A small sound classifier, trained from scratch.
Model: 20.8M parameters, log mel input, arch vit, moe expert_choice, num experts 8, patch size [16, 16], width 384.
Training: muon at rate 0.013, batches of 128, held-out accuracy 68%.
Rows from block 5 of a small sound classifier, named by matrix and row number. Rows with one number within an expert belong to one neuron, the router's apart. Each number is 128 + 32 x the weight over its row's rms, rounded and kept within 0 to 255. All counts start at 0.
Before each expert's rows are labels from the 100 clips, of 14976, where the router gives the expert most weight on average: "strongest on" is what is common among them; "peak in band" is the frequency band that holds the peak. Only what is clearly more common there than usual is listed. The data: acted Russian speech (Dusha).
# router: router (model.blocks.5.mlp.router.weight, 8x384, trained with AdamW), inputs 0-54
# gate: expert gate (model.blocks.5.mlp.gate, 8x192x384), inputs 0-54
# up: expert up (model.blocks.5.mlp.up, 8x192x384), inputs 0-54
# down: expert down (model.blocks.5.mlp.down, 8x384x192, transposed), outputs 0-54

# expert 2
strongest on: emotion: sad
peak in band: 4000 to 8000 Hz
router.2 [ 50 111 143 122 115 130 165  87 162  80 109 132  68 131 122  85 111 124 136 146  85 146 114 154 173 104  87 132 137 133 102 133 145  97 132 136 158 162 124  69 113 154 125 167 100 143 143 127 129 117 158 184 118 164 127]
gate.0 [114  70  93  90 124 131  86 113 115  82 184 130 170 152 143 149 157 133 131 136 141 144 133 134 158  98 135  79 138 143  95 123 135  80 179 134 104  88 147 105 123  88 225 127 207  84 127 115 113 139 134 135 118 135 141]
up.0 [156 191 156 150 158 124  76 117 173 154 110  84 118 147 127 151  66 108 162 120 117 125 155 148 124 116 119 138  98 110  66 122 161 168 145 105 176 120 122 153  90 120 120 131 167 143 105 109 140  92  91 139 160 157 112]
down.0 [147 119 143 115 105 141  77 104 136 145 117 129 116 119 122 233 106 133 158 154 154 142 162 153 122 157 152 110 127 147 114  60  91 137 123  86 114 195 156 101 128 112 103 130 117 135 108 138 144 126 158 167 140 140 130]
gate.1 [ 95 164 131 138 154 104 142 147  83 175 171 113 137  89 206 135  64 110 134 109 126 166 140 130 117 111 158 151  32  83 170 151  79 126 162 109 141 111 146  80 161 122 132  85 129 143 101 187 133 124 159 134 127  61  88]
up.1 [114 166  99 126 162 125 132 117 164 155 105 137 134 110 194 138 121  66 110 161 143 157 134 184 136 127 147 148 131 164  91  65 171 138 144 143 144  77 142 160 107 123  89  99 131 109 174 143 134 170  78 121 120 129 103]
down.1 [109 160 133 172 149  91 226  99 149 148 172 122 155 122 171 143 123 156 181 119 163 121 138 137 179 149 147 161 136 153 164 121 148 159 149 160  51  84 134 205 105 153  84  99 161  91 144 161 132 138 140  63 107 149 111]
gate.2 [ 80 103 113 174 101  93 183 107  98 112  89  61 137 115  87 190 106  72 123 126 114 123 143 116 181 114 139 170 170 112 118 163 113 119  88 133 120 141 165 102 169 106 144 149 139  92  78 139 144 139 116  77 126 139 124]
up.2 [132 152 173 139 107 137 145 116  62 117 116  95 100 108 102 158 119  90 118 158 204  84 128 231 154  98 180 163 148 144 123 137 116 134  68 162 118 126  83 116 116 165 116 152 146 117  83 135 149 148 114 131 125 103 161]
down.2 [111 109 155 179 137  98 117 168 167 148  98 146 143  86 149 119 131 119 131  91 186 127 120 111 141 172 139 142 123 112  67 156 131 151 197 134  70  56 168 153 151 100  73 116 127 154 123 123 129 142 177 134  62 153 112]
gate.3 [ 93 115  98 135 191 105  78  84 152 103 174  97 150 136 125  73 108 146 137 116 163 140 136 109 123 130 115 147 106  87 126 116  84 157 149 163  87 159 119 119 125  77 119 153 119 154 139 151 143 165 177  54 159 180  93]
up.3 [180 159 140 129 108 148 160 175 170  75  93 120 151 110 125 115 138 179  84 152  98 104 157  92 117  90 175 175  85 141 136 168  77 165 107  91 126 156 150 118 172 147  94 212 154 114 126 113 146 167  86 125  97 111 123]
down.3 [126  67 169 205 102 191 131 157 106 144 152 115 141 143  96 171 133 179 109 115 157 176 113  76 141 117 115 109 121 185  99 172 115 154 165 186 172 157 133 152 113 165  34 168 166 134 133  74 149 112 116 124 122  87 100]
gate.4 [188  54 128 199 155 140 144 190 134 125 100 102 134 120 164 140 125 108 112 126 133 166 153 141 104 152 149 153 114 132 164 148 116  93 107 152 120 143 136 123 105  98 118 144 127 135  94 101 126 137 182 104 124 107 166]
up.4 [123 138 125 169 182 122 164 108 100 143 129 146 112 100 142  98 141 118 119 103 180 127 104 126 155 116 169 115 119 147 149 117 115 103 134 157  82 120 112 122 121 128 143 146  85 137  93  96 191 136 187 199 125 163 135]
down.4 [134  88 115 134 168 107 109 128 107 100 131 125  87  84 120 101 124 133 181 147 134 129 136 130 120 128 130  60  83 145 112 102 118  97 163 147  86 126 137 112  90 167 105 185  96 137 126  92 142  47  89 219  90  82 120]
gate.5 [148 149 124 147 139 220 124 157 199  93 120 102 113 132 117 155  90 128 116  91 108 192 100  95 118 145 123 140 121 140 128 107 124 141 200  85 161 149 139 134 113 124  84 154  75 147 169 107 137  97 148  78  97  63  97]
up.5 [ 88  86 146 116 142 128 143  98 111 149 126  55 118 142 253 116 148  87 106 184 118  91 181 132 116 147 130 116 166 149 137 147 157  87 129 131  81  91 110  65 147 215 136 126 154 128 140 121 174 156 121 112 166 147 155]
down.5 [120 134  80  96  58 132 150 156  89  89 133 155  77  95 206 134 144 131 136 140 129 109 126  77 117 101 106 134 111 138 114 145  91 167 152 156 113 115  94 139 113 165 149  96 124 128  96  63  96  86 108 134 103 107 156]
gate.6 [104 196 147 124 199 123 169 129 128  88 101  93  98 125 150 119 103 112 166 148  84 153 143  64 106 118 168 128 105 116  96 104 137 145  91 130 136 105 138 154  89  98 172 113 151 134  81  69 124 138  80 132 116 101  95]
up.6 [124 100  62 136 120 110 118 172 127 133 120 138 134 121  61  60  81 131 133  71 166 175 140 219 102  95 115  96 102 120 131 136 103  80 185  94 155 166 152 170 156 158 117 126 173 118 139  98 156 127 140  92 168 118 139]
down.6 [133 102 147 157 148 189 115  49 219 203 169 136  74 119 158 128 145 118 105 112 169 124 104 105 108 140 121 166  77 150  82 162 140 159  84 130  68 150 137 140 118 168 154 140 147 136 115 111  82 166  87 162 146 111 106]

# expert 7
strongest on: emotion: angry
peak in band: 4000 to 8000 Hz
router.7 [117 138 115 124 163 139  57 144 109 161 168 144 144 142 129 139  95 146 185 129 133 150 185  62  67  99  87  64 114  90 118 168 182 132 119 111 155 112 119 134 126 129 165 119 118 135 123 152 141 121 145 170 163 140 167]
gate.2 [179 112 115 136 129  84 148 166 140 157  99  80 185  96 125 124 137 170 112 118 167 146 158 120  63 102 158  89 124 104 117 118 105 107 128  76  99 149 133 127 186 156 120 142 142 125 116 172 196 155 156 133 126 114 112]
up.2 [117 114 124 112 146 132  25 123 133 139 108 102 156  79 159 125 108 108 145 125 101  99 164 119 158 129 146  81 105 105 159 155  95 171 178  92 156 129 131 113 138 209 122 170 161 136  76 133 146 165 144 120 123 104 149]
down.2 [136 127 135 134 160  92 124  45 180 111  96 127 122 130 117 119 150  80 144 139 117 133 143  59 134 174 141 115 165 113 107 168 134  96 151 174 119 106  63 125 152 172 121 138 101 155 139 153 105  69 102 200 145 185  78]
gate.3 [124 162 138 113 148 137  76 164 148 111 149 133 172 156 111 153 153  64  80 175 103  85 110 153 183  92  81 149  79 146 152 106 127 119 105 173 116 144 132 151 100 108 158 127 151 117 124  92  79 125  97  88 162 123 142]
up.3 [ 69  99 181 176 107 119 111 140 128 174 135 113  87 103 137 116 131  59  66 141  87 104 118 171 175 128 177 128  87 147 157 140 132  87 192 141 145 155 176 162 146 177 144 146 191 166 140  97 125 170 132 180  92 119  54]
down.3 [126 132  99 154 113 114 155 127 150 165 109  77  93 132 168 101  94  87 127 108 102 160 122 141 150 133 134 105  49  98 122 141  38 138 176 113 137 173  99 123 100  95 127 139 124 103 131 142  98 135 182 164 138 134 142]
gate.4 [ 27 157 150 101 105 156  82 151 131 108 103 161 112 104  94 119 116 118 134 104  80 153 160 165  98 129 116 114 150 124 112 118  96 183  57  83 158 179 158 125 122  67  86 170 109 136 109 112 136 149 136 130 130 140 122]
up.4 [148 117  77 100 168 146 136  41 107 132 111 132 165 109 111  52 156 175 168  95 144 207 107 142 113 132 158  79 110 111 119  98 124  98 116 102 119 148 126 119 137 158 120 107 194 125  78 167  81 138 122 163 130 105  99]
down.4 [147 122 166  81 174 149 119 127 138 124  64  91 134  88 108 107 103 112 224 136 108 143 161  96 129 136 128 123 145 168 152 126 136  87 168 119 101 125 106  94  34 130 141 168 129 113 102  87 121 214 126 125 124 212 118]
gate.6 [201 153 133 171  68 107 152 132 125  63 187 102 128 173 138 113 135 143  98  87 139  75 172 147 149 121 171 139 143 168 155 148 132  99 168 150  51  99 131  85 178 185 159 142 107 115 129 110 176  83 110 114  98 148 152]
up.6 [151 106 101 136 101 124 135 106 118  79 143  90 172 185 106 130 151 118 108  37  81 120 137 201 140  93 176 148 131  73 113 113 117  83 147 152 136 169 160  91 147 215 143 133 146 114 173 105 161 115 107 118 116 103 155]
down.6 [100 183 109 109  83 166 116 131 114 135  98  86 123 134 128  99 140 160 133 115 175 110 108 183  93 105 116 109 126 119  48 136 136 137 111 163 124  49 121 100  98 112 146 168  92 116 137 140 197 100  55 176 106 146 148]
gate.7 [ 92 130 207 146 145 134  98 199  80 147 133 176 128 175  63 191  91 173 112 113 116 112 162 134 114 135 133 162 102  46 122  98 136 154 162 138 164 115 162 127 128 119 122 119 137 122 116 158 140 113 123  87 135 113 201]
up.7 [126 148 167 173 118 151 124 158  93 122 113 182 116 156 123 153  93 124 161 133 109 105 176 109  85 117 173 124 116  68 157 100 120  98 120 110 200 132 132 129 138 170 134  71 141 122 119 166 135 124 146 133 119 136 182]
down.7 [119 103  77 135  89 101 173 144 171 165 203 163 104 136 133 187 169  68 120 164 148  79 137 109 176  91  70 187  81 112 118 108 178 115 159  97 101 145 149 146 136 124  87 108 109 147  92 159 145 104 110 126 127  97 124]
gate.8 [113 102 127  89 158  77 153 136 114 158 200  96  79 106  32 125 131 131 132 119 108 143 140 128  86 135 134 171 107 113 168  88 104 142 188 103 196  94 143  99 151 168 147 111 116 139 131 137 158  65 127  32 176  66 171]
up.8 [181 108 150 125 150 100 173 153 106 128 212 135 136 146  77 163 120 174 128 118 141 150 101 105 120 138 120 186  94 139 188  90 104 157 168 147 150 103 130  65  99 129 131 115 155 121 110 131 166 115 139  73 152 109 140]
down.8 [ 92 144 117 101 206  75 153  91 143 141  84  85  83 111 159  89 161 139  68 111 114 121 149 166 106 130 126 114  87 152 155 141 124 120 150 196 162 112 145 108 129 162 211 150 178 173 128 105 150 139 158 214  96  53 100]
gate.9 [135 134 126 165 122 123 110 123 136 188 142 107 124 103 179 131 157 147 107 126 104 174 194 142  72 122 139 113 121 151 193 178 153 111 132  70 100 139 140  96 142 133  88 158 143  87 144 123 107 112 100 151 127  97 164]
up.9 [ 99 150  77  85 184 141 150 119 129 139 117 124 118 120  99 123 113 107  56 129 133 140 137  55 132 150  80 140 145 145 118 169 104 215 112 117 110 148 123  95 151 170 155 177 192 155 156 146 128  99  87 138  85  86 136]
down.9 [ 41 170 141  95 146 108 112 130 123 139 197 113 120 161 130 140 122 172 104  84 128 142 136 139  95 158 124 141  94 164 154 121 163 116 150 171  62  45  92  83  99 123 188 131 154 179 134 140 147  40 105 138  97  91 150]

# expert 1
strongest on: emotion: angry
peak in band: 250 to 500 Hz
router.1 [160  90  79 176 154 140 108 157 116 144 136  96 156 115 110 173 138 140 118 113 113  85 163 101 144 169  90 120  88  90 131 142 107 105 131 132 129  96 120 227  76  63 109 161 127 163  97 133 171 159 111  88  76 135  73]
gate.1 [110 109 161 177  92 108 177 122 180 102 143  73  86 173 132 186 114 144 140 165 110 146 143 106 126 140  85  88 198 185 126 146 173 134 108 152 140 132 147 113 149 146 151 152  93 153 146 175 126 140  93 187 126 176 145]
up.1 [130 124 178  97 128 153 117 174 125 132 214 168 122 142 124 102 113 144  91 103 133 114 142 174 129 112 196 133 133  90  94  73  85 131 194  83  98 116 116  97  96 138 105  98 156  98  89 110 111 198 168  58 148 100 116]
down.1 [164 144 136 186 145  72 121 177 109  87  89 124  81  86 145 152 111 119 134 137 121 137 142 161 133  74 135 139 138 110 129 158 152 141 101 108 100 128 154 106 125 163 107 111 145  91 103  68  76 175 167 182  73  69 105]
gate.2 [109  92 117 117 128 134 121 127  98 175 137 223 141  63  71 157 131  59 121  93 118 146 121 113 128 174 160 163 113  80 142 147 103  70 157 117 147 165 166 133 108 148  98 116  95 131 124 158 159 164 163  69 127 130  89]
up.2 [134 117  62 122 184 110 218 149 120 126  72 152 110 130  97 189 189 132 172 115 123 151 126  86 131 148 116 180 110 106  75  88 145  89  88 158 126 121 193 151 127 120 108 178 211 131 106 135 113  93 152 106 157 136 112]
down.2 [117  96 103 142 156  86 144  71 170 124  37  90 165 162  98  96 104 124 119 131 114 139 112 146 109 113  92 117 151 141  66 130 103 136  85 141 120  99 170 151  89 153 176 189 125  99 138 166 103 129  96 168  91 129 145]
gate.3 [121 125 139 130 104 109 154 185 133 125 156 100 170 112 169 100 124 137 123 156 130  94 105 132 134 103 182 141 186 100 109 119 120 135 129 127 167 131  86  65 118 136 147 112  78 159 132 157 161  83 141  72 111 133  88]
up.3 [120 178 102 127  82 143 116 139 155 165  96 158  88 123 167 142  99 144 147 156 158 142 145 126 181 143  83 108 121 128 151 195 157 108  79 165 107  99 152 135 150 128 103 152  93 142 132  73 178 185 150  33 140 141 180]
down.3 [141 137 136 118 187  89 159 115 121 135  95 118 178 123 166  81 123  92 191 146 102 144 156 163 135  95 133 111  77  55 114 133 120 115 103 118 141 108 167  65 173 156 138 130 152 116 144  84 126  87 141 199 148 155 125]
gate.5 [110 102 106 128 109 175 176 166 209  96  79 107  89 112 120 108 157  81 150  67 171 124 127 105 119 169 151  84 141 129 178  74 122  91 103 139 180 154 115 129 128 156 153 116 103 125 136 132 122 136 136 198 138 190 134]
up.5 [109  84  72  99  98  96 147 104 168 122 181 118 192 136 100 115 137 142 149 127 125 111 114  46 135  83 108 143 178 137  90 175 147 119 117 125 116  89 166 110 119 140 166 126 166  91 101 148 122  85  76 130 141 117  87]
down.5 [128 162 126 142 160 112 203 162 119 133 121 132 150 124  99  83 130 137  84 142 143 152 108 123 152 133 107 105 182 177  84 141 123 135 171 149 118 144  89 127 164 161 101 180 104 164 185  59 142 144 226  97 132 117  94]
gate.6 [148 111 118 140 111 136 119 177  97 118 148 113 109 174 156 106  99 184  71 128 124 120 130  94 121 111 118 200 111 137 118 150  96 177  71 163 120 183 130 169  80  97 119 130 147 113 134 154 126 102 192 133 133  30 144]
up.6 [162 149 131 143 154 168  90 179 173  99  92 145 139 118 147 142 144  67 174 106 107 151 132 199  53 155 165  95 100 166 103  77 144  60 126 122 144 114 168 160 118 132 137 129 122 138 146 142 101 163 123  38 124 157 130]
down.6 [ 99 182 115 155 126 126  92 126 124 148 124 121  74  83 170 157 140 145 151 119 154  65 108 104 173 140 122 146  69 163 165 130 135 100 185 125 121  88 125 131 137  91 153 115 140 112  69  53 170  75  97 120  90 136 158]
gate.11 [204 166 119 103 127 114 120 182 141  74 111 102 158 141 137  98 110 105 111 113 195 106 132 129 116 173  98 120 106 185 136 135 149 131 167 115 142 105 130 146 159 147 211 110 187 148 116 126 112 219 103 149 150 213 105]
up.11 [147 162 115 142 121 161 155 204 124  77  71 111  97 111 115 127  73 130 126 101 161 161 103 147 123 158 168 124 113 166 116 133  96 173 131 190 140  98 137 127 153 118 110 176 151 114 152 151  69 188 126 116 107  81 139]
down.11 [114 141 128  99 185 122  79 163 109 125 200 156  86 142 142 130 129 125 174 126  87 145 209 131 129  91 139  75 111 102 108  90 196 123 108 116 116 109 170 108  79 141 166  84  40 135 132 128  66  83 156 155 153 131 110]
gate.15 [ 93  98 108 143 105 141 177 120 136 168 125 112 112 109 126 183 161 136 119 105 185 102 107  54 114 131  92 154 145 140 120 126 143 199 128 120 178 172  95 119 115 135  92 141 141 169  99  94 106  96 119  30 118  81 110]
up.15 [172 182 132 107 105 116  70  97 112  95 117 171 120 107 137  86 104 154 135 155 133 171 112 172 110 122 120  96  91 144  79 122 117 101 117 183 168 133 150 215 125 107 121 160 157 106 182 163 147 171 173 168 158 172 167]
down.15 [164 171 117 118 163 144  29 185  97 119 121 114 105 125 146  99 127 126 126 148 157 116 153 100 117 123  93 151 115 121  65 130 115  68 161 158  71 111 119 127 141 173  57 154 179 116 133 122 133 239 127  93 133 178  61]

# expert 4
strongest on: emotion: positive
peak in band: 250 to 500 Hz
router.4 [181  59 142 149 181 130 116 146 143 105 135 142 128 138 155 151 122 183 139  67 178 154 153  78 128 119  76  92 144 115 134 175 136 186 153 144 125 131  51 202 148  81 133 140 120  98 102 140 106 136  98 123 117 138 134]
gate.1 [162 129 136 148  96 176 147 114 168 102  86 181 117 110 121  84 148 144 139 136 144 146 141  99 121 153 129 152 130 102  86 108 151  90 138 125 123 126 129 155 109 183 127 212 135 166 123 157 137  79 118 113 143  75 116]
up.1 [156 134 140 133 129  77 220 144  83  45 177 132 104  97 136 119 130  99 172 107  91 169  97 127 110 102 147 146 132 188  78 120 184 149 211 146 116 149 126 197 132 102 101 176 155 115 135  83 123 153 161 180 112 103 126]
down.1 [178 126  80 145  88  77 133 153  82  93 154  93 109 140 121 162 122 113 117 183 112 138 107 108 102 106 136 129 143 175 137 115 159 149 114 116  43 118 156 184 120 149 166 205  82 103 138  87  81 172 167 155 151 144 149]
gate.5 [124 115  64 137 175 135  74 113 167  66 181 186 132 117 138 136 121  79  88 157 120 120 164 114 149 155  72 105 142 164 133  85 152  90 144 146  93  81 133 147 135 166 159 131 118 163 163 182 123 133 132  83 113 169 142]
up.5 [145 148 138  95 131  96 148 141 117  38  86 155 105 138  57  37 125 156 135 114 158 161 137 168  48 100 120 167 136 157 213 154  92 154 103 146 135 152 155 172 139  61 155 139 148 138 106 142 144  91 112  55 121 120 140]
down.5 [155 156  81 155 122  80  48 175 168  93  21 107 133 149  75 104 141  93  86 152 122  88 177 127 158 144 104 143 147  81  99 135  69 105 144 193 111 116 120  98 139 106  95 112 147 114 142 110 168 188 156 129  86 127  89]
gate.6 [182 158 154 114 124 100 105 106 169 117 108  93 107 157 163 112 134 114 140 139  99 107 147 129 116 133 159 175  91  47 105 126 142 144  90 153 135  77  96 101  59  94 150 129 116  83 129 113 155 177 122 120 131 157  91]
up.6 [153 179 103  90  77 125 166  95 162 180 102  63 124 120 115 129 144 138 173 151  84 152 184  58 104 124 117 103 121 113 148 106 100 124 112 154 129  76 103  75 117 126 140 123  81 152 111  52 101 145  81  84 137 138 172]
down.6 [118 131 142 114 166 172 121  70 160  98 109 118 127 126  75 139 163 145  99 134 108 105 125 140 113 169 129 124 113 159 123 179 128  75 162 185 133 167 114  79  91 145 112 146  97 138 112 109 134 136 149 138 125  82 146]
gate.12 [107 143 138 102  90 104 163 117  99 168  83 118 133 108 135 112 121 126 121 166 120  94 137 196 153 189  86 110  91  96 103 148 152 127 159  82 111 171 141 115 137 139 164  96 141 113 121 121 142  79 174 131 143 114  60]
up.12 [118  90 181  91 112 157  98 133 108 104 129 151 110 197 152 135  87 127 169 132  73 146  86 186  95 158 104  73 183 136 162 127  89 129 127 136 161 121 131 145 148 195 146 133  99 100 150 133 108 128 130 119 143 163  87]
down.12 [134 146 111 157 121 125 125 127  60 149 151 144 147 105 144 155 162  58 138 108  93 153 133  88 115  73 157 166 152 133 155 135 127 149 124 109 120 103 123 105 111 159 102 112 111 160 102 139  81 118 127 165 134  84 165]
gate.13 [ 75 110  67  95 129 140 158 176 110 146 152 163 108 118 121 101 129 171 104 117 155 114  71 178 162 128  94 127 125 108  74 112 135  86 118 140 120 171 109 104 157  57 129 145  75 132 141 107 204 103 131 187 125  97  87]
up.13 [ 74 121  76 132 129 177 187 207 120 172 164 153 120 131 119  98 114 181  77 153 156 104 112 173 147 113 107 108 147 126  81 103 114  93 111 145 132 140  93 103 152  80 132 126  45 131 127  91 177  79 138 175 132  91 128]
down.13 [159 122 232 150 193 107  98  78 112 114 106 145 116  95  82 133 142 176 133 106 113  88 110 198 114 119 141 169 195  86 149 122  30 129 151 118 100 110  85 141 152 116 144  99  97 126 145  94 102 133 113 130 115  79  95]
gate.18 [150 110  71 113 124 133  85  23 126 149 166 137 173  90 162 108 124 140  86 180 168 152 152 100  95 127 151 131 140 164  66 142 120 141 169 162 122 146 160 144 144 124 110 122 199 168 155 148 127 166 156 158 111 125 124]
up.18 [154 124  53 122  83 126 149  42 118 109 139 117 168  87 127 121 129 129 158 136 132 118 104 101 138 131 130 116 133 158  78 167 118 146 193 154 136 191 144 153 152  86 136 113 180 173 133 160 123 109 141 138 134 114 102]
down.18 [140 138 229  83 166 154 181 144  88  95 155 149 133 127 123 132 117 112 190  85 111  90 125 136 123 128 143  87 143  83 127 146 204 123 106 116 161 178 150 152 145 196 148 157  89 164 123 111 152  87 192  93  87 153 157]
gate.21 [ 97  98 121 130  97 130 102 190 138 123 177 184  75  75 131 152  89 116 131 160 151 150 159 108 132 125 146 107  84 162 129 146 105 162 112 116 129 122 149  76 143 122  90 135 182 116 119 173 115 165 102 186 124 103 100]
up.21 [195 113 154 132 120 119 215 125 149  85 147  73 152 141 154 184 117 143 151 160  89 124 160 139 110 175 145 147 164  94 160 109 113 136 194 116 130 135 104 113 138 157 152  85 172 179 154 137 115 149 148 162 179  89 168]
down.21 [134  84  95 104  78 129 121 163 124 140 196 140  76 114 142 135 141  31 171 155 107 115 168 147 183 153 116 120  80 158 158 122 102 113 147 130 113 128  84 150 155 123  72 120 158 153 124 107 208 165 102 215 145 177 128]

# expert 5
strongest on: emotion: positive
peak in band: 250 to 500 Hz
router.5 [127 132 114 179 110 136 132 152 131 140 177 122 142 124 116 114 133 102 141 160 110 157 190 113 113 107 128 158 142  62 141 142 146  97  94  94 152 147 115 158 162 131 115 146 130  90 150 122 125 130  98 141 112  87  88]
gate.0 [207  88 120 138 165 167 149  49 112 156 131 115 160 142  93 113  95 155 104 128  81  99 135  53 156 120  71 105 142 148 166 137 114 145 133  94 149 110 109  99 118 108  90  98 110 119 111 126 116 101 137 176 133 100 128]
up.0 [169 103 120  97 107 147 156 114 140 159 108  91 163 140  92 122 122 137 106 106  94  81 130  79 137 135  93  88 121 111 183 141 119 170 138  88 146  95 131 131 130 119  81  83  93 163 126  85  83  95 136 183 130 123  96]
down.0 [142 124 128 151 146 105 172 140 117 149 132  98 155  94 159 153 137 137 149 106 109 124  98 116 131 148 138 125 116 184 127 152 101 153 129 125 132 187 140 139 120 133 160 122 111  90 132 112 108 118 147  99 121  74 170]
gate.1 [117 120 110 114 102 165 120 182 140 182 146 134 124  86  98 182 131  92 123 105 187  80 147 162  86 145  81 131 101 123 103  95 195 110 118 107 156 130 127 171 171 155 180 148 120 118 123 199 163 114 101 141 172 156 141]
up.1 [144 140 146 126 152  72 134 113  98 102 115 137  88 157 179  73 119 156 117 126  77 162 108  82 153 124 176 120 186 113 162 171  92 124 123 104  84 132 125  98  62 132 111 117 136 125 113   6 106 164 155  99  87 109 129]
down.1 [106 142 168 139 152 109 139 170 168 111  48  96 143 128 103 127 138 108 102 106 104 101  82 172  92 171 104 123 173 167 144 148 136 107 150 206  89 137 143  61  81 141 118  73 159 121 142 154 119 172 194 152 126 155 105]
gate.3 [138 146 121 149 102  96 170  94 152 163 162 163 112 170 120 134 144 100 128 106 156 118 118  93 148 174  88 135 173  88 153  98 170 145  69 136 119 137  56 145 133 111 152 158  57 149  91 124 131 132 118 139 143 157  75]
up.3 [ 83 150 170 145 149 144 124 133 169 179 111 150 108 140 158  95 187 151 146 112 169 133 139 145 127 154 153 101 151 145 136 156 148  24 130 132 140 181  98 139 133 132  96 165  48 133 127 122 166 136 167 113 146 173  37]
down.3 [100 143 115 130 117 133 181 108 131 119  59 123  94 135 104 144 162 203  62 131 159 114 154 149 116 131  97 151 139 107 143 177 126 125 137 167 112 100 161 133 138  42  53 132 106 138 103 117 194 144  99  92 126 158  89]
gate.5 [108 134 155  45 139 192 203  77 134 145 158  38 151 131 134 149 102 119  85  94  86 107 142 157 146 125 126 127  72  90 112 130 173 135 148 157 138 170 116  99 132  94 134 142 104 125  83  97 154 130 148 117 152  54 133]
up.5 [107 144  94 163 116  22 145 188  74 126 161 116  50 137 154  85 161 115 127 108 158 104  67 171 179 154  88 115 118 164 124 117  62 131 137 147  89 104 112 144 148 112  59 117 141 167 152 140 136 100  89 120 150 126 115]
down.5 [150  86 137 123 144 146  69 111 117 109 174 114 122 113 136 161 107 126  74  95 111 151 122 116 103  89 101  97  77 152  86 121 141 141 152 177 106 164 133 167 122 118 139 190 135  89 107 128  96  96 147 146 176 138 125]
gate.10 [175 123 181 125 159 171 117  96 201 137 134 115 143 126 137 117 123 126  48 149 109 115 125 149  92 126  95 159 129 168 165  93 117 117 109 117 124 171  81  68 110 136 126 167 115 158 107  69 142 120 189 222 146 119 181]
up.10 [163 138 145 148 143 175 148 160 144 185 170  78 109 126 140 120 117 118  61 193 126 105 120 143 131 144  97 168 109 182 153 115 118 124 123 122 146 149  60 110 120 154 128 131 135 161 101 102 137 142 147 226 150 118 178]
down.10 [106 132 127 114 198 123 108 130 190 130  97 179  86 154 181 141  99 142 167 114 135 139  99 163 157 121 135 119 177 161 116 127  89 118 129 150 153  63 119 124 144 113 156 202 127 145 117  83  69 214 110  55  88 108 120]
gate.13 [108 155 110 112 137 172 195 123  95 180 143 148  72 159 101 148 114 159 151 119 105 153 122  94 144 124 102 147 110 119  92 117 119 147 130 121 123 101  86 109 148 110 147  92 105 119 146 135 153  80 123  89 168 126 169]
up.13 [135 105  94 137 112  91 110 123 184 177 139 125 150 112 134 139 141 155 135 144 117 148  56  52  95 129 129  81 140 106 169 120  90 142  89 142 129 145 179 133 119 112 133 149 151 134 118 109 146 185  81 165 110 161 113]
down.13 [120 102 126 138 167 181 118 169 106 104 126 117 144 115  88 151 128 155 137 105 106 102 119 191 119 169 108 178 149 131 133 143 146  89  87 137  77 215 129  89 191  99 153  77 115 164 131  78 125 163 177  50 150  84 156]
gate.14 [ 87 105  81  91 153 142 174  61 111 125 133 107 211 133 171 172 158  84 162 163 121 130 141 128 100  97  86  77 127 108  97 156 135 129  87  95 123 127 125 150 166 111 150 149 105 138 108 118 135  81 125  83 150 185  84]
up.14 [152 147 205 176 119 102  86 163 114 113 174  97  93 142 105 111 146 150 115  90 150 122 150 123 129  82 176 128 165 187 101 123  77 136 147 178 134  94 147 100  77 145  91 124 130 102 159  97 163 104 106 126 131 105 109]
down.14 [136 126 142 108 196 180 120 114  78 139  96 107 170 129 100  90  97 135 119 116 175 182 172 132 157  79 179 148  91 115 230 103 108  95 131 145 147 107 127  74  94 139 153 167 110 132 102 114 137 177 114 255 107  88 142]